Weights of a small contrastive image-text model: 10000 steps, 203450 training examples.
Rows from block 3 of the text encoder, named by matrix and row number. Rows with one number belong to one attention dimension. Each number is 500 + 50 x the weight over its row's rms, rounded and kept within 0 to 999. All counts start at 0. Numbers have three digits each. After the name is the row's rms in percent of the matrix's.
# v: attention query, key and value (stacked) (text_encoder.blocks.3.attn.qkv.weight, 1152x384, the v third), inputs 308-383
# proj: attention output (text_encoder.blocks.3.attn.proj.weight, 384x384, transposed), outputs 308-383
v.129 085:500500500500500500500500283636500487500500394500500500500585500500500518500645500422500579500517500500500500500500500500355500500500500500500500409500500444500556466500500296500500500500500500500500500558500500500560500500500500
proj.129 091:500500500500500556500500500516433500500500500500500500524424588453500544422500535607500500500500500500500500500610455458523793500500500440549500413506500459500481500500500500500500500419500533338500500500633500500500500500500500
v.130 105:446500660500500500500500500500376500562500500500500478500463645500500540500500501500606500490601500500500562539541500555500500500325500557376499516500425695500514500520500545500500500500500574510442500617500500412376425475500500
proj.130 095:500521500500500500500500500533500500500453500500500483500487500500500314500500500500500500500500500500500583374500500476500500500500459500500500500664500500481500500500500500500500500500500500501500500500500500500500598563563500
v.131 101:502500500500500500500500500500500500500500500500500500500500500500401500512500500454552511500500500500500500500500500500500500500500500500500474500500485500500500500500422500581500522500454500500500597438500500500500500500500464
proj.131 085:500500500500522500500359500380592500500500500500500500500500500585675500391500500500500500500500500500500500500500500500500500500500500383606375500500560500500500552500500500578500500500500561500500500500500500500500500500500500
v.132 093:413500395628500500500253525500500573500500437625500384500500500500447500428494500437490500500605500500477500500389500500500556500500617489325500500500500500515500532500500500500500580371500500532500572336500500500500414640542496
proj.132 085:500500506323500500500486500494500500500500500500500525500500500500674500500500500500500374500500500500500500500500473500500500500500409500602394500617631508500303500500500500500555500500500500500425393500500500445500248500500500
v.133 104:500500500500500500583500500450500500500500500500500500500500582573553500500500500500500500632530500504500452500524475500500485500388500500576500357506594500406463500500500500500500619500445497500500500500500500452500500353500500
proj.133 100:500500500592524500500500500523500500500350500500500500582500500500399500500500500430500630500547500480500634500466500500500500500500500500500500500506500429500500474500500500627500500500500500500500500454439500500500621500500500
v.134 097:500557537500544500500500500500500489500498500500500560500487500500326500500500500500601500500500500500500653463500500602500364500500500500500500500457500500424500500500500500365500500500500500500500500500500500500500500500500500
proj.134 110:483500500500500500500500500500500500587500500500685500446500386693653500500396474500500500544500500500500410332311500500500500500543500413500500500500500500500500500595500500500500500412500412500647500500500500500481500500500500
v.135 087:500500500500456500517452500429546500500500500500500500434500500574500383500500500451500500500500388500513500519500500447500500500500356560500330500594500500457500500500500303437500500500555500459500500620500500500500500500500500
proj.135 087:646603390500500511500644500491500720500500566500500500500506500574500500708500500435500524500500266500500500500663500500500490500500500500486557500500500500416500500461519532500500423500500636604500500500500457500500500502500582
v.136 107:500332500500500500500500500447500491500500463430500513500500500500500500500500532500500399561463582500500447544449398500378732500467500500500492519587500500500500500410451500500500500500500500500585500506500500456595519452500500
proj.136 089:586500500500500500463500500701500500590500519434500500500500645500500612442500500619586500500500500500500500561607500500500500562478460500580557500500396531500500500500500500500500500500543503500604594500500500500420500406500500
v.137 104:500500500500500266500500500500500500500481500500526500416533500500500500500500511500500500500500500500500500431320486500500500422500443500500487500500500536500500500443500500500500500727500500500500500449530501500500500500500539
proj.137 090:500500500500500614546500401484500564500418500500378500500565500500500500500574500500613395500500500532500500577500500500422621500500500330500500434500500500547349464584500500500500500500465500500377500500500500500500500500500500
v.138 098:500500500500500500555509681500500553500500500500587500465535500500570500543500500500500620500493500500500500500500441637500500500519500484500500500500500500500500500500500500500500500500500500699612507500579500500435500500500350
proj.138 105:613500500500480500500439543500500500494534500500529495500500514514544500466500538471500629500500500500500500500477500489500404500500500500500500552500500500500500500500500500500500560332500500500500500500495500629500500500465500
v.139 097:500521468500500500500500500500418500500737500630500558616500500297500500500500491603500500500500500566500500500500500500541500500500500500500500500500500426512500500500500556500500500500500500500500500500409500500500500500500500
proj.139 095:500521486500500500720500500499500500585500500500500577500409500500302511400645500500500330565500500408500411380500500397500500500539500500500500500500354500500500500495500500605500500500500500500500500640424500500600500500500477
v.140 125:500500367500506500500384520559456416500500500594500500500500576500500433420500500500500500523444426500500321500500520500500468500500500500500500500580372500443500500500502500500467511500512313461500500458530400500500500434500500
proj.140 106:500518577500500500500500500500500651432500500500462500500477500528486500500616500453500500500500491500500500446500500500527528500500359388500624345500500500500500558500500500500500500544500500490500500468500500632566730500500509
v.141 088:564401500440500500500500500500500194500500500500500575500450500500500500500500498500500500500422500500500500500500500500500500500500500500669500423500500500500500500500500500500500500500518500370449500500500500500500500500500500
proj.141 091:500500523465500532500500500394500562383500578500500518500544500500553500677574440500519500500500500524500374547325500500479500500270500500483500500529500500500500500500530500500542500500456688500500500441500500500500609500500500
v.142 115:437500483500500485446564500500583500415471500500498500500500500500540500500503674500500500500611500500637454500500425500590547494511500500500448421500500601504500566470549500500500387500500500500500500500500500500500560470369500
proj.142 113:500500500500500592500500500500646500500489505362500500500500500500631500560500500500500424452500500500500500500500516399500500408475516500500500522382500500387603500430500773526500500500500597556606500500543500500500492559500500
v.143 144:389500500386500555358500500500500392586500622500500500500500500559500500500500415500500483500500500500460500500500500462336319407500448500500500487455410500500500414500500500526500346500500354500500500500500500500507500500532500
proj.143 114:500500524500500540500500500500500447500603535500589534500500500350435500445500500450500490500515500500500500500581436500492530500407438462500500500500500500500500500500500463500500523500524538500500548500500500525500500500500453
v.144 107:433528500500532500500500500500500500627500500500466670500500565500500500500500542500379500500500500500500516500500500500500380538500341500500500416500500500290377500500500500500500500562445500500442500500440500500500500500500500
proj.144 104:413500500660500478500500500426500500500500500481502500437500549500500500500500500388500330500500500500500556500500500500500333500615582500500500500500500500361500500500438436500500566500500500597500500500468500532500500500500500
v.145 107:390500500500500379500500500500554500662545500500469500457500500482500500697520402484500353430500500476500500500500500500401500500500526500500542500574500500500500500500463556500500500439500419500500500459500500500500500500497500
proj.145 108:486472500504500500500500500562500500500500500546500500500500500500468500500530500497500500459500500500500500514292500585500500610500500500500500500500500534515500500500590500500500500500500500500500500500500500500500355472500721
v.146 098:500500500500500500500500536500500570500500500500500499500500360475500469500500482500500532500500586418614500500500500500503500500500543500500500500357500545412500597400500576500500500486654610500500500500500500532500500489500500
proj.146 089:500464584500500500500317500500500500500500500491326500500500500500547444468500500500500500500500500500500484500500445500500500500500500500500500578686500500500500500530500500500500500693500500500506500623500500499433500500500500
v.147 115:404499500500500511524500500500420500500500500500500500500500623593500500500500500500500500500500500500624500500500500500500500500500465500500500357500500500500425500500538500500511500500500376500500500500500500518568464500472500
proj.147 101:500500500560712500500500555500636500544500500500500500500496500500500561627500500500500442500500543500515500511500500500494500500557500500521500380506500376500500500500500500405500500500500591500582500508500500500500648500500500
v.148 107:483528500518500500543393500522500582500500538510486500482500715500500500500508500500371500500500500500514500412682500500500500500500444500500500500612500500500666560500560518500500500453500547592500500500500500500500516500500500
proj.148 097:500431565500500428500530572500500500500383500476500509610500441455500496500500442500500500500500622539500439409500605500500500404500664500592483500500500500500500614500500500500500500500510500500500500500227518500500529664500500
v.149 106:566436500500500478500432500500500500500500511554637500500500614466500500500500500500500500500500500500500500570500488500655642500500500500500500500500500500500500650399590500500500524500500500642550500500500602500500478500500500
proj.149 099:500500500500474500526500500500500500500500500383500500500500500500472573500500500520509500500500500500419500500500500500500454500500500401397500454500500500500488500576453500500500500500508500500500459514715500500500500500607500
v.150 108:563500500500500500393500501423316500500500500500535500500500500500500500500500500500578427500500500529500500528623500500507500500500465500500500500500483427500500500500500500500403500500519500369500396500500500481408500387464500
proj.150 102:482500475638500500477500500500500451500500500500468500500500500500500603704500500500500500500500500500627640500500500500500612513500500500500500468500469500500656500500604500458500500500500500500500576500554500605500500462500500
v.151 111:500500344500619426500549500500506566500506500500480500500500500537500500500500500500500500500412500500458569500500500500500414388484500500400500500500500500587500447500500500468425500500500500500500472500500500571500500500500500
proj.151 100:500500500500500465500500500500500500446500500500500500500500500500500500621500500470500500500500606500624500500500500500500500500500500500500500500500500500500424409332500498500584500500500430500500500406500500500438500500500402
v.152 130:605538500500500500500457523576395500453500500500498500500500500500500500500514500534500500500569500500500414500500473500500625773500500518500528500500500500551500500500500438306416500500500500486537500414500420625500596500628500
proj.152 117:463507500507500500500500524609500500500486603500496542500500500500500574374492500590500533500500500463500551500500525500500500500500500548547584542500500500409500500538500398500500500555500500500500500500467500500500372500500536
v.153 126:685500500500500500500592500500393500500500500500500419500500500591500500500500500267500500500500500500500500500500500500483500571500500456500500500500500500500500472500525500500500466464725522500500500500500477500461497500500500
proj.153 105:500500500500500374493500500500556500500500500392500611469420500500500584405398500500500633500500500479456500608500605500493500500500500609500415457580431495500500584407500500343500448689407500422500500500538500525500500562661500
v.154 091:500500500482500407500500500500500500500500500452500500500500685500500500500252551620500472557500366500500500500500500500500500500495500500500554500618354477500500500570399500500500500500600531500257500500500500500500500500500500
proj.154 092:574500500500500500500500523500500500577500500500558596412500500500562500500500500500387382500500500500470500500500500500500557500500500675523500500500500500624643500500500335534480500563480581500405500677500500500500500333500481
v.155 121:468502588500500500500500552500500500558500405508500564554500397391500500500500500573571500534500500500500500500500500500500500500500500519500492500500500605500617389500294564641500500500415525556500495500500500500500500500500554
proj.155 102:662500500500570500500500665500598551500500364617500500396500500500500500599500500500292494500500500500500500500500362453500631500478374500500537535500500497500500497500500506556500690500500439526500500500657500500594454500500500
v.156 094:500500500500500472458500457616500500500500461500500477500626528500500445500523517537500500623636500500438500535500388500500500500506500500515500452500500549500500500622500502500500500500500500500500500345500500500500406500514471
proj.156 084:500500500500500550500500500500500500500500500527500572500500500500500500500500500500609500500469500500500528500500318500453500639500500495500551500500500500500500500500500500500645740500500500500511500500500585500451500500500500
v.202 106:500500500500500500423500500383500500500500500585571500500636500500393500475500625500500500500500500500500500400426336500500500500500500500500500470500361500595500500511500500500500500500500509500500379500599500445623500500464463
proj.202 104:500500552500500500500553500500500500574500652456500543500500500490500500500500500500500500500500558500414500500500701500500500500500500500500500500500500500500448500470648454500500500500500500496442500500500508500499500500668500
v.203 101:500500509477578500500500500500500533464479500500500500500500500500500319506500471500496500500580500344477500641454500470732500500500500628634500500500500500500500500500447500710500581500500500500378500500500533500500397446500500
proj.203 112:500500500500500500500567500605500500500500500500477500502500500500500500371500487453522500500443331500500500414500500500500500500500485500614500500500568495606582500500500500496500500566500506500500510500500500500665500500500500
v.204 085:500500500478680500648500500723589500500500500445500590500500500500439699500500500506538500500500500500500480500500448500500500500484500500500500514500500500500500674500465500500462610500500500500500544500500500631500500500500500
proj.204 108:500500500500500451500500573500500625425538500403500416412624500500706522500500500479500520500500442500500500477500500500500562477500500500582495500500500500566500420711400500500500422500500500500500471471500500269500500500500500
v.205 099:500557500500500593323500500500500500442395500500500500495500500622500500500500483453500500500491500573500441500500599584477626632555500500534500588687500338500500500500500547500500500511500500500500500500500395520500500500500500
proj.205 132:436500500358500478500500500485410500500500500505524506500500500484500585352537404500500500369579500487508500500500517500358500500500500505500500491440500500500437500500374500500475500500500500383500500490500500390500500500500500
v.206 083:467500500560500500500500522500512500500500500500500500477500500500500500496500611500412500500500500500500500500507500512677500500500463343540500500472327500500500500500368500455401706635500500500500500500500475500500456500500496
proj.206 098:500761500500500500500500430500500500378500500506353500500500500463595541500540500500500500476500513500500500546663500500500500500500500500500510377500677500500583500500503500500500500500500500360500458508491454566500500500500510
v.207 111:500500500425500385500509501500500620500500553500500500500500500619500500500495480500560500462585577500500468694500500500481500500499500500500500605500599500500500450500426500500382500516500500500500500500500500500497500500500500
proj.207 125:500500500504500500500500534500500500396500500500500516530334500500500500446509542500690500555500500681500500500500500500593477500431500500347500502391500538500500500500500500500500500500500500500500500500456500606500500500500500
v.208 096:500464500500500683500500500535500491500500500500500500500417500500568500500512500500500500289500488456500500500583500500500500500500291500500500500500500502576500500500500500500500500391431500500422500500446500500500500500500500
proj.208 120:657500500523523500481500500372500500500549500500500500500500500500445503487500500500500500634500500500500470500500500500500500550500500500500500500500502500500500531500394500500417500500472500500500500500500500500618500500500500
v.209 078:500418711500500500396500500500664481311500500500438500500500500399500500500525492500500500593500393449526500500500500447558439500500500500500500473500500500534500562500500500500500365500500500586500500510546455500348508580500500
proj.209 098:500500523500500500500500500456500500500500586500651542500500501500500500629500367713500500500500412500500500500500500500500500500500500500500500499500500500500500500500544500500500500393500500500428500500597500500408500580500583
v.210 094:354553561500500429341529500500643474500500436484540500500500496374500500562500500500500500500500500500500500500500500500500500473482498500500500500500489500500552500544500500500500500500500500500500500500500607500500500500500500
proj.210 128:500439522500500500479500500500500519500500500500500431560500500500500500494501500500448500471396500484500500577405500500500514500415488425356500500639500464562579500525483500500573402500500500500500500569500500500398459468500500
v.211 087:500399454623466500500488500452563500503500500500512500500615489500500500500500500500500572500500570500500500500500500500500500500500500500500500500500617500500500500500493500500500500500500500500500500500500500281500409500430409
proj.211 112:500500500446500500500500542519500431500500517557562500565460500614500500500500500546500535540454457439500500461500527500500379439500453500500500602500500500500425500500500500657500500500501500500443500418500500500500500500500500
v.212 081:500500500500500500449547500500500642505500383500617500366500463500500500500500500500419371500500500500500500582500400500500500500500500483430375500500500392641500500500500500500500591500500500478500500500427500500500597500500500
proj.212 113:500763500500665474544500544500500409500433500502528528500500471500524500437454500500500500535519500500500500500528500345461500580500331500500500500500406619500500500500500483500500500500435427404500500500534500500500500500462500
v.213 086:500500729500411512500450500500500500584337709533553500500550500500500436558500500525342500500500559500416500503500500500500500450500578291500535500500500500500500500486500500500500451500500500581500500500500500500500500500500500
proj.213 099:568681500500500431500500500500500500500500434500500500515539500511500502500580500500531500500463500500479500500500500604500500526500500500503500500582553500500500511609500453500518538496500498500444500500380500629500573500500500
v.214 101:500500500500364500500500500500500500372414508500514500500360500500522500468500500497395500431500500500500500500500500500491602500500439500500500500550500500500533500500500568500500500693500428500500609500500500500500500500545500
proj.214 123:430441500470443500500578394466361485348470431500500500519500500500500500406500500544406500500500445382500500500506500500378450500384500500500500367555500463500500500536606346498500500501500559500611345500500500553500500369479500
v.215 083:500500500500500597349500541475500500500500489500500392500500500500500500500536500500500500424500500574500500500500573500500500446500503500500500500438500280500500437500500526500512500500500754500500500500500500500500500500309500
proj.215 101:500500500472500404500500411500500500500611361500474678500633500500500500618500500670549516500552500500500500500500500597500500500500438500500500422500544601521500500498488500500500500500338500595500500500500500419594500500500500
v.216 101:500606500500500500500584500500500500500500500500500535500500500500500500511500500430500500440586500500500543481669500500486500500500500500500500500500500500483699500500500500500422361565500500500500500539500500500500347500500500
proj.216 112:500539650500543488556506615500500500469500328419305500500536500500500500499500487500500500500500513453500607500500536523500500588473493500510500512500500500500500484500441500533471500500500500500500500500500548396592583500500500
v.217 097:484500500500500500500496500500500343555500492700500421511500500500459500548500523500500500500524301500453500570500567500582500650500500500500500500500500394500618409500500500500500500500486500500500500500500534500500344500644500
proj.217 103:407500500500691500500500500486500500374581500479500536500500671524500594500500295500500377500500556500556500548500500500500500500505424500500500500500586500403500557500500446533503490500500500578500564500500500362510500500500592
v.218 093:500454409500500500500500500500500500500501500500500502500500500500695500500500600500500500500500500500500500500563500500500500500500500500495490537535500500500633544500500500415500500604632578500500500500500500500500500500500500
proj.218 090:500500398596500500500500500332567500525428500500500500500466500500338369500500495707500603500469500500500500500500500500435500500500500500500486500500500315500500500500500500500500500500538461594500500500500500500616500500500500
v.219 093:500500550536459500443500500500576500550345500552500605500500500528500500500500500500500500500500500500412500500500500420611500500500470500500632500500500394500541500500565500573539500500566500500500500500500500500405500500500500
proj.219 102:500500500500500471500500500500500500500500500500470500500500500500500476500473500500445500558500500543500484500500500500418500380416391500500402500500500500500500500500500511500500500508500621500500474500377500485505500500500500
v.220 080:572593567500500500509500500500500500500486500500500500500401500500500500500500374500500500500500447500500500537459382500500500634500211500500386500638500411500500500500500500568500500500558500500500435614500577500500500500500500
proj.220 109:500590576500559500500500500500500500500445500500634500500546500500500523500500500500445223490500656520500500500676500598500436442630500356431500449373500500500500500626500500500419500500500500500496500380500514500500500500570500
v.221 098:500500600500500500500500571500500500500500500500500500500500500500500500500500500500500500500500500500500500656451500500500500500500500500591500500500500380487539500500380590508535365500500657500500500500500532500602500584500406
proj.221 114:500458500500476500646489500443500500500432500517492500500500402330500433500500500500500494678500500500500500470531500500500500500500500569500500500500500500500500500500500375500500500500560569500500500500500602500571500522500500
v.222 098:565500500362509500674500500500500560500500500407408490500500500500538500500406500500405500500500500499500607497500513481500500500500500500533500500500500500492500500500500408500500500553484500500580500500500492500624500509532500
proj.222 132:500500500500500500500561500500500500500500500500392500500500290500500500524500500500500533500500500500399421655411572500387500500500500500432500467549500500500521500500526500500500580500632500587500500500500500500500500450500576
v.223 083:500377500548386500500500500488500522500618500500500500436500500500500572500500500394500500500380500578500500500539500642500500500398500500500500500500500500435500500500536507500500500500500500500500500500500500500500500500500588
proj.223 117:478412500612500500500500500500500482500515431500500500409469644500500452423500491500467582500500500500500500500500500584500500500500513500515500500500535500500482460475437500500522500500550446500500443500500446500530500488500500
v.224 078:502500470406500500500500500524500500500500500537500500500500464495492500500534500500348500500500500500500550500500500500500474508526500663500267500500500500461491500500500500443500500500500633500500500500613500500500500500500453
proj.224 082:500500326398500412527411500479500500347500500500500483500500500536565500462389500500563500500500403500533500500500674500500500463500587500500569500500456503390500500500500415500500500500500500490500500500500421452500500500500500
v.225 096:499514500500500595322500500500500500500500378500500500500500589500500500500500544500507500473603500500500475603500500443500500500500500684423571500500703498500500500500500500500596534646336500500500500522545660500500500500500500
proj.225 105:500500500471464500444500441500494518500500500461537644433343500475500500477356500500500500500500500500354600498500500525491500507500500500500382500500500377500500500455537500500370500500580490500563500500500608500500500320500500
v.226 090:593500500500500500500500500500500500500618524589500500500500500488500500444500405500606500500500500500500543305604500500610500500500500500500582500500500500510500500500500500500500710629500500500500500500497500500500500500500397
proj.226 089:500500500500577500500500500527500500500500381540500500500500539500500402492500500500500500500500500500500500500500500500500500500500500500335500500500500500500500435500500500500500500604500500500500500442612500500343598500500500
v.227 100:500500500500500377500500344435500500665500419500276500500500500500417500500500500500576471514500500500500500452500500500467500500500500422500500492481500500418500433500500500500500500500500469500525500500500579500500500500500500
proj.227 092:549370500515500500500500500500500623438500500500500500500500413500617500696722500353363500569589500653500449500392500500500546535500369572451500500500500500500500500500420500500500674500500553500500500500500500500500500500500610
v.228 103:500508500562441500500500500500500500500447500500500500500488557488500500500500500537493500500500500500500500529500678500500574449500500500500525450500500500463506589500484500500471649500500500500550425459500500500500569534500500
proj.228 108:500500500747500582500500500500500500500500500415403500500500500500500480515500500500500367500500500500500500500500424576500500500500500663500385500379500500500428500352316446500500516500500339594500529539500500571500500500500500
v.229 083:500555500500500500500435500510500500500500570500468482449423500475500500500500500525500619500437500500500500500500500500562577500615500224500500500500500500711500500500500658500500500500500500518500500376500500500500531500422500
proj.229 085:500482500578500500500500500500500500500475500500500500500715578500446500500500500500500500500500500500500500500407500500500500500500500500500391500500500500500500535500466500500500500500485500500500500500500539500594500500662500
v.230 108:363500500500500500500500500500500415500500500500500611525500500534500526500500500395461489500500500564500500500500500542599500504636355500500389500575500500500500469500431500500500398592500500500500500500500500500500500402500500
proj.230 104:500543500349500500500500500500684560500500500451500500500500500470447500439372500456500500534500500500500500480492500652500500626312537548430500458500581493500500500500533538500575514573492540500487409500500500527500500500500500
v.231 088:500500500500500500500500500492435430500500500556500631500500500483500500500500500500493525500500506500500489429500500500521500500500500500662500450500500500500394500381500500369498500500447442473287238500602500500500500500500512
proj.231 087:683500492500500500500500500500500500500500339500490451570500500500500500500500373500500500500500567500500452573500362714500500328462500500364500500419500500500500500423500500500500541393500500451500500629500500500500500400400500
v.232 096:500500524500500500500500500548500500500500500500500500500444500500410500500500500500500500500483500518500500500500505500463500509547528515478500500472500446500500500500453500343500500500500500500500500525500500500500686546500500
proj.232 092:577500518500500500500500351500344500500500542500500475500500479500534500500430452500500500578611500582615508500438500487500500500500500500500500500500500494500500500500500500500599500615500500582500491511500457500500500500460500
v.233 091:500500614500500500500500500500500500486500510500500500500449500500389500464511500492500413500556500500563500588500500534500500500500487500368500500500599500500500500500500500416412500500753465500500629505500500500629500585580547
proj.233 091:500511383500508500500500500500500500602500500500500369500639521500500500500500574500500500500633613595500500500500553325500500500500500500397500578606626500500324577500500500500500500500500500500500500500500500340665500500500500
v.234 109:500500500500488500500500500500500500500474679500500400500500422451500500500500500500500492453529500552629500500439500500560500355500617500500467500500500483533500500500500500409592500500500538500500500435500600520500477475500500
proj.234 094:434500500500500466500385500500552500546500500500500500500615389500500500303500568500341500500500500500500380435500500500500365500442500500500500500500500584480483500500500504663500500500500500500500642562500500342500500500457500
v.235 102:500335500338500516500357556500471491551500500500500518500465587535500500504306574500500500500500500500500500500500500500500500474500500500500500500500367500500524500500500500500500589500500500500662500500535500500500500400500500
proj.235 091:500614500565413500500598500500235500500500500432430479500500618500500500500538500500500500500500500500500414500388500488500500500500356500520500500500500500484508500512500500500500500508500500500500500369500500500500392500564500
v.236 093:500568500500500500459500500551500461500500493500500500500500500500500500500500578500460500500500500500500500500500490500500439500500500608500500500526500500500563500500500500500500500500500500500540500500500500492500500500569500
proj.236 096:500500500448572500565500500500500479427689500332663500500500500500513441500500500415500500500500500500580500380705500592500608302505500500414500500500500500500500500500443500500500500500500493500500526500500500500500500446500500
v.237 095:500500500662500500500481500500515506500472500728500426500500579500500500500481500500500500500500500500500500500439500642444500561500500500500500500500500430500500500500500500500500500695500362500500389500313367500500500500500500
proj.237 096:566558500500657500773515500500500500500500527460276500500500500500557410343500511500497500500500500455605500462500500500500500445500500500346500500500499500513419500425500500500500500500500500500447500500500500500500500542555500
v.238 103:500582423500651500500500500555500500377425500500525639500621514500500500500500537493500500410487500396500510500500500627500500500500559593395500421639540500481341500500500500500403500500500500500500634500500500500500500500500500
proj.238 095:250500500500500500500500500593500500833500500522500500500500500500500500339500553500500520500500500500500500500500500500367500500500461500500500533500500500500500445500500500500500500500500500500500500500500636500412485500500598
v.239 073:500500500500500500442487500403500500485500500500585428583500430500500500543548500530500500459500500500378500500463377500455500500500610471500484500500500500500500552512561423500578500500500500500500500500500604500500500500500500
proj.239 071:500493500500500500500500500528638500594500633500500704500500462500500500500500500500638500500476500500500500500500500500500500500500500566500500500500551500500500500490500500500741500500500500500500500536469500449500500500500500
v.240 102:500500500500544500643597384500500385347500439457500500500500500500500500500500500407353500494500500500357574500510500500500500500500611500471513582500528500613500624500500500350500500500500500500484500468500500615500500500500500
proj.240 091:500500500500500500500500500508701500541432500500500500500500500500500500500500500500470500500500500604629500500500500342426500342536519544376500500500500500500551478447500500567500500500500500622500521500500500500500500540500610
v.241 090:500500500630500500313500500485500621500442500500652476500500500500500500500500500500588500500500500500499500448481500431500607500500500500500500500500500594621418500500489500500350500500548506461411419368500433471500607500404500
proj.241 096:500500412500500500500421500414500416500500500500500500462500500500500618500500500500500537500500500500520469500500500500500529500500500711500500500500481500500500500500500500500500500500536500418500561500500500500500500721576500
v.242 082:500599500500500500550462500500500500518500500500500500500500500500494500500500500500500500500636552653500500426418500498640500500544500450500500576500613500500454500500500500500500500500500500500500500500500588671500500500623500
proj.242 081:500500500500408500500500500564500500536500500500500500500500500500500500500621500462500500500500500437500500500500500500500500500500500619500300500446614598543500500500500500496422569500500500500377500398500500500501500500500439
v.243 099:500500530500500500500500500500442668500500500448500500500500548604545500500500500500500500500500500500480500500644644500516560500500483500500510564500447500500500500500500512500500458500500500500500500500500663500500500500500500
proj.243 112:500500500488500500500500500500500500540500703500500500500490500500500501425500500440500533500500500607500500500500526500500445532500500459500500500500500500500541500500500500500472500500500500500500584383597500500500500500500500
v.244 100:500339500500530603500435512500630500500500500500500466500500500500500500500503500500500500556500500500500500500500520500500500500500500500500500500500500530457340500510500480573500500500500500500599500500500500500453500500500500
proj.244 115:500547500500500500477532500530500494500500523500500500528500500500500500478253500566500530500639500500500500500500422500500500500510500500500500495500500500500494449425469500500308500523500500500500500500482500500549500500500488
v.245 103:500500500500662390500500500500500500500712500637484500500500588500500500500500536562500553500500500500558500470500500500531500500575500500500500459500500500535500500500500500500500500500650522500502481625500441548388500501500542
proj.245 109:500500500514500621491500500392426500382544500363610417500500515500500500569500500594500500500500461500500500479578500686196500498668500500500500500510500500500500500500500515500500500438492500500500500500500467500539500500500500
v.246 097:500500519500500498513515500550489500500500500500416500500606500302420500500500500500307364500500460500500413431500500500500500500500500589500500500500500436500500500500500500500511414500500339487500500500500500500500500447447500
proj.246 094:500428500513500451500391500500502500500486500500532500500500347500500420500500500565594643563500500554500500500333500500619500500500354500500500500500521500500500500500500500500500568500500500500500500500500500500392500419500555
v.247 086:500500500500500485500500500436500500500500500500446500500500500673523500500500500500500636500500500586500467523669500500379652500500500500580500500500500500500500500623404421511500284500500500542500500500500500500500500500500500
proj.247 088:500500451575500500500500500500500500500500500500483500500439500377706553554500500532500500500500321500500500500500522500475500548500500500500500500500474500500500500500635500500500500500500432500466500500347500500500500500509500
v.248 093:500500500500500500500500500623500500500426500326500500500500500500500500500500500500500500500500534500500500500500500500500500500500500549500496500500500444353394419500500500500500500500500500500441500500372623299500500406500608
proj.248 083:509500500500500500668500339454500500500500633500500493446500462500500500500500500500500500500534500500462500500576500500539500500500500500449500500500500500500500500519500500500511562500554364500488500523629479513394500694281450
v.249 091:500500416500327500500531500447468500500500480500535500500434500500296500500500500424500500500500468500500425500500500500525423500629500500500500500424295478396521500539500299438500500600565551500352500500500500500500500476500603
proj.249 099:500500500500500500500500500493500500500525527611500540500500430500500379587480500500500589572511500500572500500687500500500500500465500500468500500506500500500398500500500393500500554500500500479500500500500500470500500521506500
v.250 105:500413500500355500500500500500467500500409560500575500500543500596500336500550500500500500500500500500500500612500345563500500500500500500500500501500500500500500500500500500500500500615500497500631500500322500500523500411452500
proj.250 103:383555500500558500612500500583425500507544500500500565500500500500500500500500500500674500500500500500500500500500457500575500500398500500500500500500500561500693500414496500500500500500500500500500500500500621500454612647500560
v.251 099:500482485500500500500500500591500500500500500500500462500501500500500500500500524500500500500500532500500500500500500500500455500500500500500500500551493500500500447514500500500295500480500558500500500523500500500500500305500645
proj.251 097:500322500500500612500460500589500500500500500630500500383500500500406522500500500500500425500500500520500500500500467500432500500500403500500505500500500580500498500458500500500500500500500500446500500500500500500500500500500500
v.252 085:500486500500500500500500336500495519725500500500426472500500500500500500500500500500592500500569402439500500500500500500500474427500500500500500472391303599430576577363500385500500500500469500570500500500500476441500500500434500
proj.252 085:500500336500500473567500500500500487341500500500500657500500500500498500610500500498500500500366440535500500500500500501500500500455500500588500500500500500500500458500500500477500500500380500500500500644500500500500500500500558
v.253 102:646500500541605500500500500500517385500445500500518500500500500500500500500500498587500500500500534500500543500501500500500500436680500500349500500500500472500500500500500500500500500500500474500500500500500500500495439500500500
proj.253 102:303500500496594500500500500500443388500500500500500500500500500500500500550500470500426500500391500500500500500500578500500500500520500500500458500500500485500348500500500500724500298500508500500500578500500484500500500500500492
v.254 087:371500500500500500500500500500500500500500500500500393441500500500500500500500500500500500500427500500500424500500500500500336500500500500500500500500352500500500500500286500500659500500500500500500476500500500500500388500500500
proj.254 083:500500325356500575500500500500334500500500500500446500500500500500500500500500500603500500500500500500500500500500500484500691579500500500500500500500500500382500500500500500500419585413500500500500500500474456500500500500500500
v.255 075:500500500500500500450500500500500500500399500500500500500500500528500500500500500500500500500500500500294500500500500500306500500519500248500412500500500500500448500451500500500500500500500491495500500500402500594500500500500500
proj.255 070:500500531500500500504500500500500500500500500500557500500500500500379334461610527500500500317507562500677500500500500500500500500643434500500500500500500500500500452550500500500500500500500500594500500500500500617445500500500500
v.256 099:500588521500500500500500500500500500500603380500500500500599500500500500500500500500374500500500500522500555500500500500614500500489500500500500559500500500500500500500500500508500500500389584500500548500500500625500500500500500
proj.256 095:500500500500500490597534500500500500500500609500532585576554500500656500405500500500500408473500500454500500500500500500500500500485500500500500500538631500500558500500500500536395500500500611500500555500500500500500602500500396
v.257 095:500500469611500500520568467500597500500500500545500500529500500500500500500500520500500505500500500500592500500500500612546500586500500500500500500671500430500500373399500500500477407429500500383421517500500500593500392500500500
proj.257 099:500500500500500500500504427500500463500500514500500500393500512628500500479500500500410598500500500500500500500299500500500500500500395500500500500500500500609576500500373500500500500521500500500500500500500500650500477500500500